{"norm_position": "pre", "residual_init": "scaled_by_depth", "eps": 1e-10, "lr_schedule": "linear"}
Rows from block 3 of a small autoregressive pixel model, named by matrix and row number. Rows with one number belong to one neuron. Each number is 128 + 24 x the weight over its row's rms, rounded and kept within 0 to 255. All counts start at 0. Numbers have three digits each. After the name is the row's rms in percent of the matrix's.
After each neuron's rows are labels from the 100 images, of 14976, where the neuron reaches its largest size: "top examples" is what is common among them. Only what is clearly more common there than usual is listed. The data: stained colorectal tissue patches (NCT-CRC-HE-100K). In brackets: how many of the 100, against the usual share in percent.
# gate: MLP gate (model.blocks.3.mlp.gate.weight, 1280x320), inputs 54-107
# fc1: MLP up (model.blocks.3.mlp.fc1.weight, 1280x320), inputs 54-107
# fc2: MLP down (model.blocks.3.mlp.fc2.weight, 320x1280, transposed), outputs 54-107

gate.344 102:105093140153142139143173109160150119145158137075109110083154157142127128108106175108158085101119111117113086134101135148100148123162143138118094114105176136115128
fc1.344 098:116149145166134111092141107097159142151086106141140130119109078130126154096070106122118133135112151119151145163169147148095087138081112173101150097135120132124136
fc2.344 100:120122105125083125137136089162102151107181147165108161148091150120136127158171135138099129154131118155064098145124143117140146122155104130099096149129128150173104
top examples: tissue: normal colon mucosa (62 vs 8.8)

gate.470 093:119104130130114083124155182152114124170180162136119133161118166134126100119113126133123092135137154091125150126106125109091148063165144093108099186134123155175084
fc1.470 099:137127162117137136100179115124153103114113146110123113127130184117130118154154133127133125098125149072088162169105113176154145141134157133105106135078149117176157
fc2.470 096:117116131138132148115107068126143148110121110105125116158138120129140130137149072080125137161164109174108089074126095137136148151113116088110157121126120122120135
top examples: tissue: lymphocytes (30 vs 11.2)

gate.193 105:139110112109144152120144121138145121123102140131131118153106175155134137118116145100090138099155126093132142156103130141127113105121155109118141188119154140122145
fc1.193 103:138207146121132143129158130111151127103140121138158143141133124140107168134131121081103181100128140159130151130111110113121101137131130120140114144156120100115160
fc2.193 104:137132141122164135189085141149169104130143095147167138124191093087138147107118106104095104128134110094133132154120149167130158129126130155112146138115129123120113
top examples: tissue: smooth muscle (52 vs 13.4)

gate.537 099:140131115161109130135147135176107131126137132118103147126157134143108156149122114099116143130139144146167131084104132120093143114112144087100137105138136121125147
fc1.537 103:160099133119151135166108149158132094121142136062119107138113105168149147131179112139130151139084133107151096123101141121140110154115123122082135110133148113168138
fc2.537 102:141091095111133106103207118150147154149161124140111117168100163118081149143131124128085114150127149150097123152132101167082132103123130115106123150132133126174136
top examples: tissue: normal colon mucosa (38 vs 8.8)

gate.539 105:141141140173108143114094107119130124125121124114091122082098117183117149118137080103146168115123076144144154114146139116155115167104133117156174110131107138093118
fc1.539 099:154131144154103170100104164154126108091114100154108121133123133156092121120116106129162115104112137142135118090135139115143131120136127146151120131093113169153100
fc2.539 101:135157139140139142125146112118114143150149113151136111079142118097190133114129129105111142126111126131120194090136136132113098123071134161139132133133134126126148
top examples: tissue: debris (73 vs 11.1)

gate.368 101:117131125118106157134085112120101142116166177152112152125165144106125103110142110138116089123082100139166125151113090078116145103109112142173134133111100136110113
fc1.368 107:149109125109122150089132145142157133114112139118138163100133146124115132094100164089130094138140139126116150134116170086133114108129130139131150133119127075134122
fc2.368 107:118127129132118131136094110118126100105132150168164142093134085144149126118162155150099140108102134110114138174145095132105097139081106158183146132182123091129115
top examples: tissue: lymphocytes (49 vs 11.2)

gate.319 100:122133156112093124129148095156124125152150137164099151166155158127113120119125108085204109142155147117157122094124115130106141099107102113114151115112100119140096
fc1.319 098:113144148161150087133104190143083135111115161128126157089164126139141098096147148149140116104173100099147163137113112112139166171144105131169096122126147141125128
fc2.319 100:158078119105137089087095117135125150144099174116136094119126152119119135162121139123151113098106105065132124136112173136134148146167139090115118089135125100118137
top examples: tissue: smooth muscle (37 vs 13.4)

gate.697 102:129133116096157124135129142095114120145140175116124099098153111087148119116090162109119119106131126089158147153110098109095124142146139119161128148124131109130160
fc1.697 102:134164109123124134101121124120152131123132132098076099132130057161135097111102134145119169132119127136152117099144110096164176137167132085156133124137126135106137
fc2.697 100:160120144137099136122121153138110106145148113187144103132123145123132085158128138133161124112132118128148129122115110148163114142080141101182115105106126138129127
top examples: tissue: tumour epithelium (39 vs 14.9)

gate.251 096:121128129157094137137146098121086115111151157225122136142180140160181119183122161088181157145139152162165156128081120128099122127131102099163115113168117135129136
fc1.251 096:138155151133130158177133104144152130164169150148129077174131150163119142132129164126148145166142157157147130120104111138116090115142113121095125146140118104137154
fc2.251 097:145085112109138172136137135161113136154075111065133138116105150108083100172134119153158122128074123135146080137162158115104111126097144148134112128114150100126131
top examples: tissue: normal colon mucosa (44 vs 8.8)

gate.306 093:145158129158107129144124111118101130135101108140102180137168150130156146075050108103181109121122172119142122132096150146121128144141119097126138137105122116103114
fc1.306 097:143138143113067125159095115152109145135115119135103097118142120153136117100142109159134188132143111122157114120156149149149125144113090140142117140134076153116087
fc2.306 095:139149084209118095132121129095132129122135179102155085093141154133125156153097074113124124132081106156166106103132164092105117128108127166125132119136100085132127
top examples: tissue: lymphocytes (35 vs 11.2)

gate.264 100:148157119109147120158154134166117103096157121127095122170162113159127126128120156134149093123147146131121090110083113083108126145147121110133142113116109099137163
fc1.264 100:116147117139104137156155098107099155097137140134083141078106101133098113152105105151112155126160140109143125135107141123123119133118105116138141117127096099141135
fc2.264 099:103126110135115137109087171144117140156095129063124146131136130129106126134178114115109136126104157144135147141146124135170181174127141128164086099154139145081123
top examples: tissue: lymphocytes (32 vs 11.2)

gate.483 103:112120146105197183112149158145118079138116152101089117107163129091140198103099160127148157149117126126138126118056113107115178096142138151105132148112157136124103
fc1.483 102:098125148123126102127118104159126164122123175126156152165139159123144171134122163129062108120141094140094187159101129118133111124131105161112090177153127157118105
fc2.483 097:160103153110121116126116182117150170152110083098125122158130122121108111108125108135115145092130088133120151108142146123155139150120144166102124123132122153165119
top examples: tissue: cancer-associated stroma (59 vs 10.6)

gate.757 107:122104158150075180132169136153129102101182160175117134142166126116156164148142134117185162088129152102122125128110129085143124111138111136178106123093109126109118
fc1.757 109:146103129090133107106133137154124108090127132104121117081148126102107123126148104147151154117156103100109111159102120112102090110129138135163134118100145125120162
fc2.757 111:062126141153138116111138097136100170102131125113122144148108107135130105102159129154165177147137120136151095130133124106115082115127116149144151102162147137155138
top examples: tissue: cancer-associated stroma (49 vs 10.6)

gate.535 099:115110151113136089092114109115116134139154147127076149114151166157142111113146099145119128109128140100112135143125131141139109130155141114122125095114114136151120
fc1.535 104:128138127070154147153141101107146112158134133111097171136137108164136068083105155156107114096148099132119122084114100144117175136168106094107135148103142187110117
fc2.535 107:097098096094125141171121096155123110114160153124125108104148108122148151160119113140168129130122144109122089093123063064124104114131079106129126127158146114148105
top examples: tissue: tumour epithelium (42 vs 14.9)

gate.315 100:149143105117085124089084123137173105120133123093104160157105119109162126145103093111147111139080156122091101132094145128121140146148122084149124136108137155104132
fc1.315 101:123126100105161147108161124105103141110133093155114169142158183143138160099086113140169129125098129113106181123109152116145158119127124131142126130093124119135099
fc2.315 103:174130140082164102123124120145119121121123142161130108111113134143107164151123089111114168102122070144126131157132148161152062155143122163093154113109153136133156
top examples: tissue: smooth muscle (32 vs 13.4)

gate.576 096:141140077174126148100176136120109097104102137117117130155118135152120130114117178092104109138148139154117121135092132111109117095125149155108169161128144115163142
fc1.576 092:135071146125143140052136074116103121126143129109117079124149152137136144145134111102111124157126153140109100096096139151134107161094114128128135106134167140100134
fc2.576 096:137155098141143091116160137138109122130043134120160154127117135138130106160108119118142103134111155127133068104127108105152130149112167168137112083091077085117126
top examples: tissue: tumour epithelium (53 vs 14.9)

gate.370 108:101125139173148158109086105178173139101160148147119150120131124143112105076091127084129077128123131109127110138124134102114149141132158126162132147106141172150126
fc1.370 101:107129105149105143107102139141106132154130143156138129141143117093112144144101092105162096130143177104090131076115095116137122110136081154123104139094150135145115
fc2.370 101:132189143121091125152155128137136127125117117138190091135116107127089157119116188109137129119067137124123164118140104118144175169087139169165125094102141159157157
top examples: tissue: tumour epithelium (58 vs 14.9)

gate.720 097:164091096131062105117122083120121123120140151150093119093115147123098148119105161097159134116113148130145172119107141127127160142144123147160149180166172164159121
fc1.720 098:136108166144111150142102133132168122104165142100102132106106103127093127108148106070077120134127093149148105113121136121147083141141158149169156075113152131095106
fc2.720 094:157111156130160128129136083132127157143145139081122092129109154087154152145108161111123116087122124100118107126150113122126076155154097176088091100116181139129155
top examples: tissue: normal colon mucosa (51 vs 8.8)

gate.475 095:132151108135104103094121094153172141126143119148115165116133165105136128145106152135140136096142166138115156125132128141104144140126109112130117176101112132127168
fc1.475 100:143163111120148120152091102131088133129119141126081126147131144119159113117145108143105115116115101110150127135133140118108100050114093150143159160168093124174136
fc2.475 102:130085174090098131106113117104114141144126080139100136112134105162098125147101062138155104139132157110130154128141152128089153136134156127134124148135099148137157
top examples: tissue: smooth muscle (49 vs 13.4)

gate.645 094:099139141139155122125132121161142133088179147138086148146121117122125076073100135109162107141130143129134118091133133114127137099143129142145147137128141163143176
fc1.645 095:088132136167136148119145116091117169150124133123119128159095129102120091106120101112159073098150133131095130122173142123144125143110093134138127143133095167147090
fc2.645 094:142114131154156139134136127137155123110115135111132098086061145142125151209159117131126149174117090159144140072151113106144094115135163147147113054116184137122151
top examples: tissue: mucus (26 vs 9)

gate.262 101:118164117089107141109132154163093154131154133108100109156155124127155108130129132150180098142155168115108148124137094088107152155142087107182164134142089108124114
fc1.262 098:138094114162091136146152149117097137144137150159122171149160170129169129128124121135147105125097109111132152071093088116157101095098109155117108077114151148125114
fc2.262 096:142160097127161166150088159117166157139114093137149114139148134102107112076132123135171166179126155134124113138148155148105167127092159118074181164099126138118116
top examples: tissue: lymphocytes (90 vs 11.2)

gate.671 114:134115082138122152137088108128125111099129139152082144116130164122117157135098146085135120133127163111161146134101150112071109093112129093121157152127126118132154
fc1.671 102:140140143105123106135153135145154121119122102162125151079161118135133128114115134124121105125112139148102103141153108115085119083120103154137157170120123106112154
fc2.671 104:137155170104113170135116126157085155146110132146149117140146115162120160101109148148103122082145160128189177161136173127140098166143144125125132118117134084162121
top examples: tissue: smooth muscle (64 vs 13.4)

gate.329 106:105157143161122138142117148179164128100161148124102108127126091150115120117174125125132162108104145121115082169151065106114106158154102095148143126128147122149144
fc1.329 113:141158125115143132134104147154131110094098106120164148158144162099123160114130126123117122145097105123086156160109099104134134124118133194084097195122152131143152
fc2.329 115:064149100197104107136132091126170152115114147140136158147156129123166153123117155115100123144070139138125154103183135108105116111130146143130101156162139113143133
top examples: tissue: lymphocytes (40 vs 11.2)

gate.566 091:124115091126150144127125137088143153141129128109134101141135123098098120155089160118124167164120146158138093179113123132116143122108129122119131132100120137094124
fc1.566 089:119121125151143077099087123165166134135151113124153125125139111147129116143190057093139150151102083143109070126141156160137166120150132103115155116128114142124086
fc2.566 085:067077091112160127129161149114104187131170141131140137155120130129149129103107157148124165188112138148115172121126099139131130104123129163083155175161126128121107
top examples: tissue: lymphocytes (61 vs 11.2)

gate.737 093:105138112175122111135104073155119088082150147140126146129107135092144125152144103084137097110126182150113146128119089097135122121146129143130139177128154090123139
fc1.737 091:104054130132122120135146141103142130122177187146129113118117089117141167112135106141124150161123102101142205149131151090152123110107147118176124107148105175144133
fc2.737 092:192141149102139098119104106121136114090134128099148161083179143105155128114131119121145125077097132129115136082110135121126117152143115142170093135093134133139145
top examples: tissue: debris (30 vs 11.1)

gate.528 099:112099146156112130144113095108090110159161181142131152164128098142140129129111128118140140147080154108152119137112126114112102087163115160143123151131100132086120
fc1.528 103:116178113102115107134149147130142121127145182150113145113124088121146095160128078142146175126154107131141138149112138087149090109128147098132106136112136114154153
fc2.528 107:136121098134073135129140136127149149104098101115161145113150135117138149110123145106103116096097131118119187132135150106123136150150151151096091110115112170126137
top examples: tissue: debris (33 vs 11.1)

gate.217 098:136097126125119122099103117128105082138135143129097119111114116129159128145127172109177123129124089110135159107102158117144116125167106156155137146125117163097156
fc1.217 098:137114129122158167115121130101143139148088109094135129099097101097119124089123074134118099135141124110112089109159164129109142114124167135083172162143142073155144
fc2.217 096:128151155117089121154137065173127122144145125139135113133169097116177133112132118092122104134117116110129128123098110133122121092170122144078132145130112091115159
top examples: tissue: cancer-associated stroma (31 vs 10.6); tissue: mucus (26 vs 9)

gate.337 098:132149108139108099108148143185089125111112127149103140134142159141137169145116141113139086125112174140084161119096125121100160130136159162148103142114141123148133
fc1.337 101:128154113164150135156149145175112146120154112168144102147119090071118137126068138097136117150098146148144122156142108125090095118117118134110159111118100077118125
fc2.337 100:149123151108157113127107129090105104137124134159088100111103149160138104164111081163116141124076151140150098135116132120108140132171140136156114109112109165114102
top examples: tissue: normal colon mucosa (40 vs 8.8)

gate.623 096:180123129165142115119156097141151092124153142138127087118122167128122143128114125135105131159167125159106126105122141163057135154114160081104107110128146139155123
fc1.623 092:144158072095136090171108124136172127136153104143146158133113129099116114124141157107106120141124103123094079127139164172133113112155104115091129129152136121143102
fc2.623 093:129112140129065154070124152143115117134107093089102134137116125162112066144094137112104118136162105119166130117110135089144137137065141148145119100109110119117100
top examples: tissue: lymphocytes (47 vs 11.2)

gate.113 100:113143119117087156166161115121114139134188134147134182137143133151148053118101138118164100149162153121129116160104111110132139148129108143130133142092084132141060
fc1.113 100:116086149085114085121105112109105127128135155156146114141141140154138119138135124197130170127173178130137146136134170141139132136115159105121105117169127098141109
fc2.113 097:122145107116118116130130136114111156140102167103157132119153142143166115158151113114128134113087136133094128147134145107114146122153134162128099143103100088138171
top examples: tissue: cancer-associated stroma (46 vs 10.6)

gate.423 105:145122130150159122155141170121128108141136167131069153131134139146147119164160105131171123154117123094144151108090116108102127087152157125185158111126093108099133
fc1.423 099:128135102116136156141152062131170120132119110083136134111165095152125113093133073130165114103155078100118085134129087118148100123132112145112145152125146103142096
fc2.423 103:124142125145171080110139183173130148130142127150127153160121145133173115145126118128112105157182123142118139108131149149105107154119189133137082141144156118133141
top examples: tissue: smooth muscle (57 vs 13.4)

gate.491 105:124134130110140116101143079153138116138173158166093146136133148135113136135107115093133084105137147143135166155115127080128144139126157125165127118100111164125100
fc1.491 109:146088112136137125144096136092118097097098153137139163129099143121092125118124113140151120110172121151102161160099135133136119129152101131164108116182111133150116
fc2.491 116:119106105149140145176184127120108121102152150131145079108135131132127093103183103158113157133104139122170126114141126122118164141117130145141125118173134141146131
top examples: tissue: cancer-associated stroma (34 vs 10.6)

gate.356 102:095157125127095169123102105110097105131166144144105118100119117084117108135103130118102073119117116152115139128107153098100169067118100106155125114155106167148133
fc1.356 111:106095115115100133105156100077145150172164143148129158119076134111152129127074111131116127116135127159168152090115103140161142174126105146122143147147120150091113
fc2.356 110:115140119108175152108073129146132129126103122172157115118150118160130130151144115107145114154097085208075122140119160128105113148101146146150124150154091135118147
top examples: tissue: tumour epithelium (52 vs 14.9)

gate.455 096:152142098111110095109165090145149119131161135143117146135127127123083096111090134141139141104172125137110097165101169133119161105149154074132121129140109128152109
fc1.455 096:133113125136112161114090127134153120127188094107129136095121094084092134098098098141104170163104167123134138091148145126138124102134147118138150132086099166120099
fc2.455 093:125185158083131070114113059112119122123121135131160117123134110179112098123124109104117127118140115126146110150122137156132106155176125136138164113156085143122126
top examples: tissue: normal colon mucosa (49 vs 8.8)

gate.189 102:114126132103120153157174117134130104130182167120102136106123137085138102141133177137207102103139164135085135122114115096110148102145089111131141120110165132127171
fc1.189 100:113129123143133152128137131115174152158145155146121166102119130157122126152144094123109137155160118117121155120109127119130119143135119127119144143129117148124101
fc2.189 101:143143117109106133114145151155126123100150134102162136140130166094128145123125137133139120137099182104127113148132107103104154111153129110105126120105128119170114
top examples: tissue: tumour epithelium (36 vs 14.9)

gate.610 097:147100142113175084155129104112119114182110133113116151085120144147171136094119172110126095096145133090122062142093090130095115144171150125104132141127114121112120
fc1.610 098:162155159147099152146150131133097121125123135147112127176155113105113136134098153159142162126112190112110155114115129135147150141141132152142123124128150146118159
fc2.610 093:113110084151151111170117103102119154155141118106153133149120115098131127124094111126114130124156189156131150130108127166128100137152128063101129127150140128141135
top examples: tissue: smooth muscle (50 vs 13.4)

gate.473 093:087148125116098128124164130146078139124125138109110133125158126144116146144130202161097133107105142147168158109083119130143126119171112131121094134099132161109112
fc1.473 090:129119088170093105090096128107122131139117148137115116120114171157149127128149146168120079136030158176160125106099173118140128147116079106117137145130106168117111
fc2.473 087:127102163096096109137138132060105121132128136104115173124133117112134098178142121120115167114126135104131129145121129133141121121154100143172082134111084109114116
top examples: tissue: lymphocytes (55 vs 11.2)

gate.621 105:122112149138138129112116132163137097110154160113123149109178150135139142149152167143140099097144133132129151143123102091149191121155095137183129136116168126129097
fc1.621 105:143067198103166151142130125121153107119106102110104110099145115127122144163172137113126163125092106136096095128123123117109154144086132135140140087125092096130153
fc2.621 107:116146119142168135100108124120166158099141143134143124176058109134121096136125153101111176129085123135138092184176148114135117115143132150163097127130137164133158
top examples: tissue: normal colon mucosa (35 vs 8.8)

gate.426 097:097109126128121134132142148143143123145157130140110114128100124130130147110162162066103133125144094120110136116122109175129132115158142127183112133166139083165181
fc1.426 091:142138095147156148127105068089148106144123150112147126134083133129141143150129153148118116166123142086107086098107127146145101102118121144106141123153114117113135
fc2.426 093:160088136111091135142114137136113104138168144135091151095121071139082029133108147099140111124164099152120128137108138126149139144148133138151135111108113185136151
top examples: tissue: cancer-associated stroma (70 vs 10.6)

gate.419 104:129134153149129126143140103101106118153174147115120160154110122150144115098102111095132127129087137141118130125111099117118184124112115114093158113125116105145114
fc1.419 102:107126130150118137145130146140095165164115120160178186161159128151104143074089138103107157137115131137123149111131087139116131083119116151126128136120091125136096
fc2.419 104:109128128105154153134130172149112127166123153067137084110129144110111127132123134136123092106147086145147148133119164117109133151167156121143118142174129119124154
top examples: tissue: mucus (26 vs 9)

gate.602 103:149137109158104118151099153131116117126138185138136138132154164085181154137140149133116109119134121137102133116076104083111142124130096129142141144134137128096167
fc1.602 101:143145090155098131118123123163130120105158159159154114135146119117156106102095118106103134096098122079114142116109110113130143140113120129137119152162129160124187
fc2.602 099:247177143092156103143067132130138113131086117130128105143144119145138121114127158155109108131182114111136107152135149079152148187057125138106125142102111125120094
top examples: tissue: smooth muscle (51 vs 13.4)

gate.706 106:128138111116112165118142109142132124150142124102118145141181162085132098092099146086112089098089143135126145143105160122084165102118134140118146171113176143186128
fc1.706 105:123176119127095082148122146133104119120105134123151133125169129146129154117118137125123112112122149121152138144118147119142133155164128128122073121118072089125119
fc2.706 108:093130157137143139146113128142160114152143118163127137139147127153092131107109082135127159150136147106083184160130130141125152120149122117135169116121114131129076
top examples: tissue: smooth muscle (38 vs 13.4)

gate.60 104:084148122144126130124177150166156158144108133113127162110151125118106114083111145095109095114144119115154144102094065107118159094141122147101125157085145140155111
fc1.60 103:131129075143135109145115142138184123138147160172144156115112122089117122143112090116138093131126140131092077122103110086110093087135117132126096125137142064102111
fc2.60 105:127115159140119098119148106137126157150051109118125129120111142123139146071129129136140122125118079131143166059140150161121119156117157114112127126110134142128125
top examples: tissue: debris (38 vs 11.1)

gate.603 094:099090143155105102154115116147137151141111137127111092091154118115130117105123116144118093121143096140146129094136103137141135150143136120147111125117122160118111
fc1.603 093:125143149127127169126132124099128113125133177109099128129117075139120123141158150152105172117114116115088139112098102117136128097148150123142147115142135171128131
fc2.603 091:146125135115129063131149158162123148132068106120155095100143116110140140107110149132147065146137146109162106143157113176140148181077125160129132113113131098082102
top examples: tissue: normal colon mucosa (26 vs 8.8)

gate.574 101:111140145139121145101125115100153132153126167123081154104089113121140155102092084103091119108140153116089158117147126138119158137137168089097116168140111159127124
fc1.574 103:087088121141166169116122103134137139142152143136157102118133074166143143120127131142123177132131127148159102130129139123112119076105104126144146092142147156095143
fc2.574 098:172177145153117118152105099178098105138080109100110097126138120132169177125133135147119133118131147149117148121135106148146131177093136109169135122102164095139109
top examples: tissue: lymphocytes (57 vs 11.2)

gate.345 095:127132105152123176126133103142115133144178149139052092134135113123091119106151104148124146132083148136155115150106141138155094154135137122145153100162155162089127
fc1.345 093:155149143204198133119130125139149092093147147149128118147147111166099121114146122127132156151140158155160097103108111153123140090143145083123144143150144114156186
fc2.345 090:117092120112131114150149153131145217134058135096148161131154142121159131136135175152113117105138117127124163093164130115101146152137118157108101102104142133108134
top examples: tissue: tumour epithelium (37 vs 14.9); tissue: normal colon mucosa (31 vs 8.8)

gate.397 102:110157103182129111138106140125102113119124134166115146182151151235140128097144169149116159127090139119176185122106115129160143154169149137128109126146137157118120
fc1.397 102:099152138094166124160142149112143134123134139130087100161143123116168128146179141146109155128142124118128132114125109130115149124100116118143110167152115124155146
fc2.397 101:094107097095108118093133149092127158100097129123137171131092132112116050133159121151142094164114137124091138059133128084156156133098170174109142118147173111106146
top examples: tissue: tumour epithelium (69 vs 14.9)

gate.19 103:116091087152105121172133132124155144183148197130132174157171185110175148130095148130122139089138144154111148113103098097111116158123097109139102143124151109111145
fc1.19 105:144135150089103135152177096124111111112145125142115122150108123104109088140103171156115165087146124100136104121126115148134100138158094157143108092111146148141150
fc2.19 104:142118132161142129124092151115095108157138089130130124138159130105127129116130126143123123144104117103157115167135095169118120113096135101112161132131115120087111
top examples: tissue: lymphocytes (40 vs 11.2)

gate.318 097:152110112151142123120133163126159108124103159130126114089136130136169185099113096120078120076109117074167139132098156116143108130146152138138137169112139119140123
fc1.318 097:158116102096125104175129184144124109077116134124108113118121133107115189106131090148087083135124133139080093167107176128066123120116092118126103163136112125134200
fc2.318 093:128142125139138116121112131138170146145091118118124175110131152133124108121148124150176136150103111145153125099145144103099132150093117128134141100138150113127089
top examples: tissue: normal colon mucosa (34 vs 8.8)

gate.738 101:164140166107103170144142149130158106111120119094107117117139137150125132124141122133148116132140172124140110104102129146102140102135161052135133150099145106100094
fc1.738 101:116097129074118130102157135079160138140119109131157148148104182140134137133101171111115122120113137096112098124124106143135144110146155116097114137106150141127124
fc2.738 100:095098089120097147103125100060147103067149109163122112114119104140138124156123127149148185131165126143144149127150116097126110160086154150131113114165153159087149
top examples: tissue: adipose tissue (53 vs 10.3)

gate.751 101:144153138121106126160153095130120113132133105142078139124145111130186102097123129120152154129107138115157117148106116128099125113132109178141158211140132145116134
fc1.751 101:156127118075160064129129135128127107121133123149165121110108115082108154132106105133142129104101099116132164128125117134128099115141163142120106123110093139097162
fc2.751 102:125118120120085160123124143120100110120143127148114149099130146127147175134162124132130104112151174113092119150131129163084126126103075107143140152138132078131175
top examples: tissue: debris (39 vs 11.1)

gate.658 104:123112129166077123118118117147121139128176111132102136117148168154127113150121151147122124134126173093125115145123147135145142135158128113149144119090109133168112
fc1.658 096:141138123113070159139137137097161106158156114125106080084102095135130139147106162136162106150117159131113074167117141133115131111126089057125169090140079122131098
fc2.658 101:100124123127124141154187155140102164101133129120167131113118153100124130090152142098139139122120161074081113147171093152098133113127133109140135123162126128120122
top examples: tissue: tumour epithelium (40 vs 14.9); tissue: adipose tissue (31 vs 10.3)

gate.564 098:137135099137086124136155118155105112097136140143108107117158145104118111146101112120192115097123121115132116108084101130128142072121123102135107178104110095156151
fc1.564 102:135161116126137100105177101123153133097118143144126118052149096134146156123182133129181143109130152121106148111146107132140089094121148168167136136147142140151134
fc2.564 103:111126082132128105069165114099129130127150156115146148114120107160161096125141074160125133140117092151135127102124129114147115113114125131132136130140173108113138
top examples: tissue: normal colon mucosa (91 vs 8.8)

gate.591 104:130118109132145118134119145119166077118147133153128119074129137120093177084145166123108173125121101092139142122126117154134141087169146136152132139164123137108167
fc1.591 104:139098128132070158142122099118123131145113150180140181100129147117118163197111124129171135125110146133131176157119135091122123098127111137119139168127117121127132
fc2.591 100:124106139133152119151135121097163105159164195126131125125134117117129105138141153133115137116117111105080152108110112099107149102123086170129109128156120127148156
top examples: tissue: debris (33 vs 11.1); tissue: normal colon mucosa (29 vs 8.8)

gate.444 110:126149121119147140128145134143086130142137123104089162090155167123164150129127164104148107109138164117149128126087064141114186134113108089115133158127142133134132
fc1.444 114:126153100127154103138156107160156132112120130115142143140149127128105158141115141141171151136108140141080100133139064145180142118159150121136094136076126154117139
fc2.444 116:151166099131177175176100152156119149127137085149155146152159128138137177127159124123092133183123095134122147138108116159138122121144131112127112135123140148137118
top examples: tissue: lymphocytes (46 vs 11.2)

gate.350 099:137190110139130130164153116119103117110132121103085106099106155087108142151108130110189103143149121159131133171128174142112132104141136133147160143136103110134121
fc1.350 101:162159150130114155176108163098152090095163119109093118153111117085116102131107127109139184161129134143168138180120124123133147124130151116178121070131145137146117
fc2.350 100:126087136165148112128156123117113129167127157161118130120153136126132101142142093127124104110148139149119139102154088129142075189115098136120105076135130106142112
top examples: tissue: cancer-associated stroma (27 vs 10.6); tissue: debris (27 vs 11.1)

gate.216 094:117145141115132137127118175147167138129146145166124150115103117100074128134153164145177162102119179101111124118109111129138146150150108129154091145137126154145158
fc1.216 094:080136114109109139118151139110107144131124148087122115121091109149163115112151094127130130099176101124171139079128143102151100117127128144123125143141120145158104
fc2.216 092:091174143119156102143120105121116139135128137133115122115135086144056129196137119113117130130188118148171136133134124100136162114179100131143100122087117138129089
top examples: tissue: lymphocytes (32 vs 11.2)

gate.570 095:136141111093098083151124118130131084129127121100071130128135122097114148096085153119109128139129188131155116121100136135154199143166113127162107154141119184159123
fc1.570 093:131097129139138118159104129112116118135117123120138111163105129146138090126141092113098126139131121139137122135121145151143108123131138125145126120127083174111141
fc2.570 096:130140120186137139094074115148153138138118135131124097134133116170112135157148130108133130125173088120132130048116114111164111170142156118152111121120119130087096
top examples: tissue: mucus (35 vs 9); tissue: normal colon mucosa (31 vs 8.8)

gate.177 094:128125148167163080093098089121140115115165115173094190117171163139136167129146133125125176116179134116136127121151108136146113117175128133181143100148120158145121
fc1.177 094:101154169157102125164128119100097142152136136169087115107110092118151099137113071130205120136142143152186135113151092120118107124132158123117136143145198093122114
fc2.177 094:108117079115130105149122111132126184120129106110131125152123122164110146113131069139129086103131091148106143161178155103108129128125125150125137129133130203115096
top examples: tissue: cancer-associated stroma (34 vs 10.6); tissue: debris (34 vs 11.1)

gate.203 104:127123101132075127109121132171098128134130148143111103121138135132099163138098144106119103129136142082169087082091153117106189154125139136136127140118127123140133
fc1.203 111:115120114087163117099091154144114123144136130169086111111116131111118117093128069130165106121180128119109157110132145126120137089112111097144137154119150106115169
fc2.203 111:132161138092099092151148097144136137159126092094123108108143112080113157111113115121120133137130173146148105107114156162113139141149121125095114112096136146127116
top examples: tissue: normal colon mucosa (86 vs 8.8)

gate.371 099:127154121083192093132103126129136109147131163125115110079142111113175119109128121143130124128116128142139130155116152082094105076114127130136150132120123119133086
fc1.371 100:124143078140157136144131121154143124108121097115109095104080099082149114133155140110108139175095120161127136181148133161149146092179141109145125148117104147110145
fc2.371 098:126149133154167106175197102171097116162108169100131109121103081119140100124157118170098140112184158118167131087147104106132114133101100148155137111158140102166132
top examples: tissue: debris (34 vs 11.1)

gate.291 110:107166100132108139168114136126154113095127135134124159131118149157114139109140145134150110105132131132105122141124107116129119109128131134107131185163118112109102
fc1.291 110:151111113131110093137134135078108113089088111152107121119130156140169160136143063200122159098132134122118113082105084126157130162131138096144115110159118113116178
fc2.291 107:086134107112133145175121125147123096171140122115159099126166123103126146117125137149130103101089146134100156125142117081079130124146120124129092109134119140149170
top examples: tissue: lymphocytes (52 vs 11.2)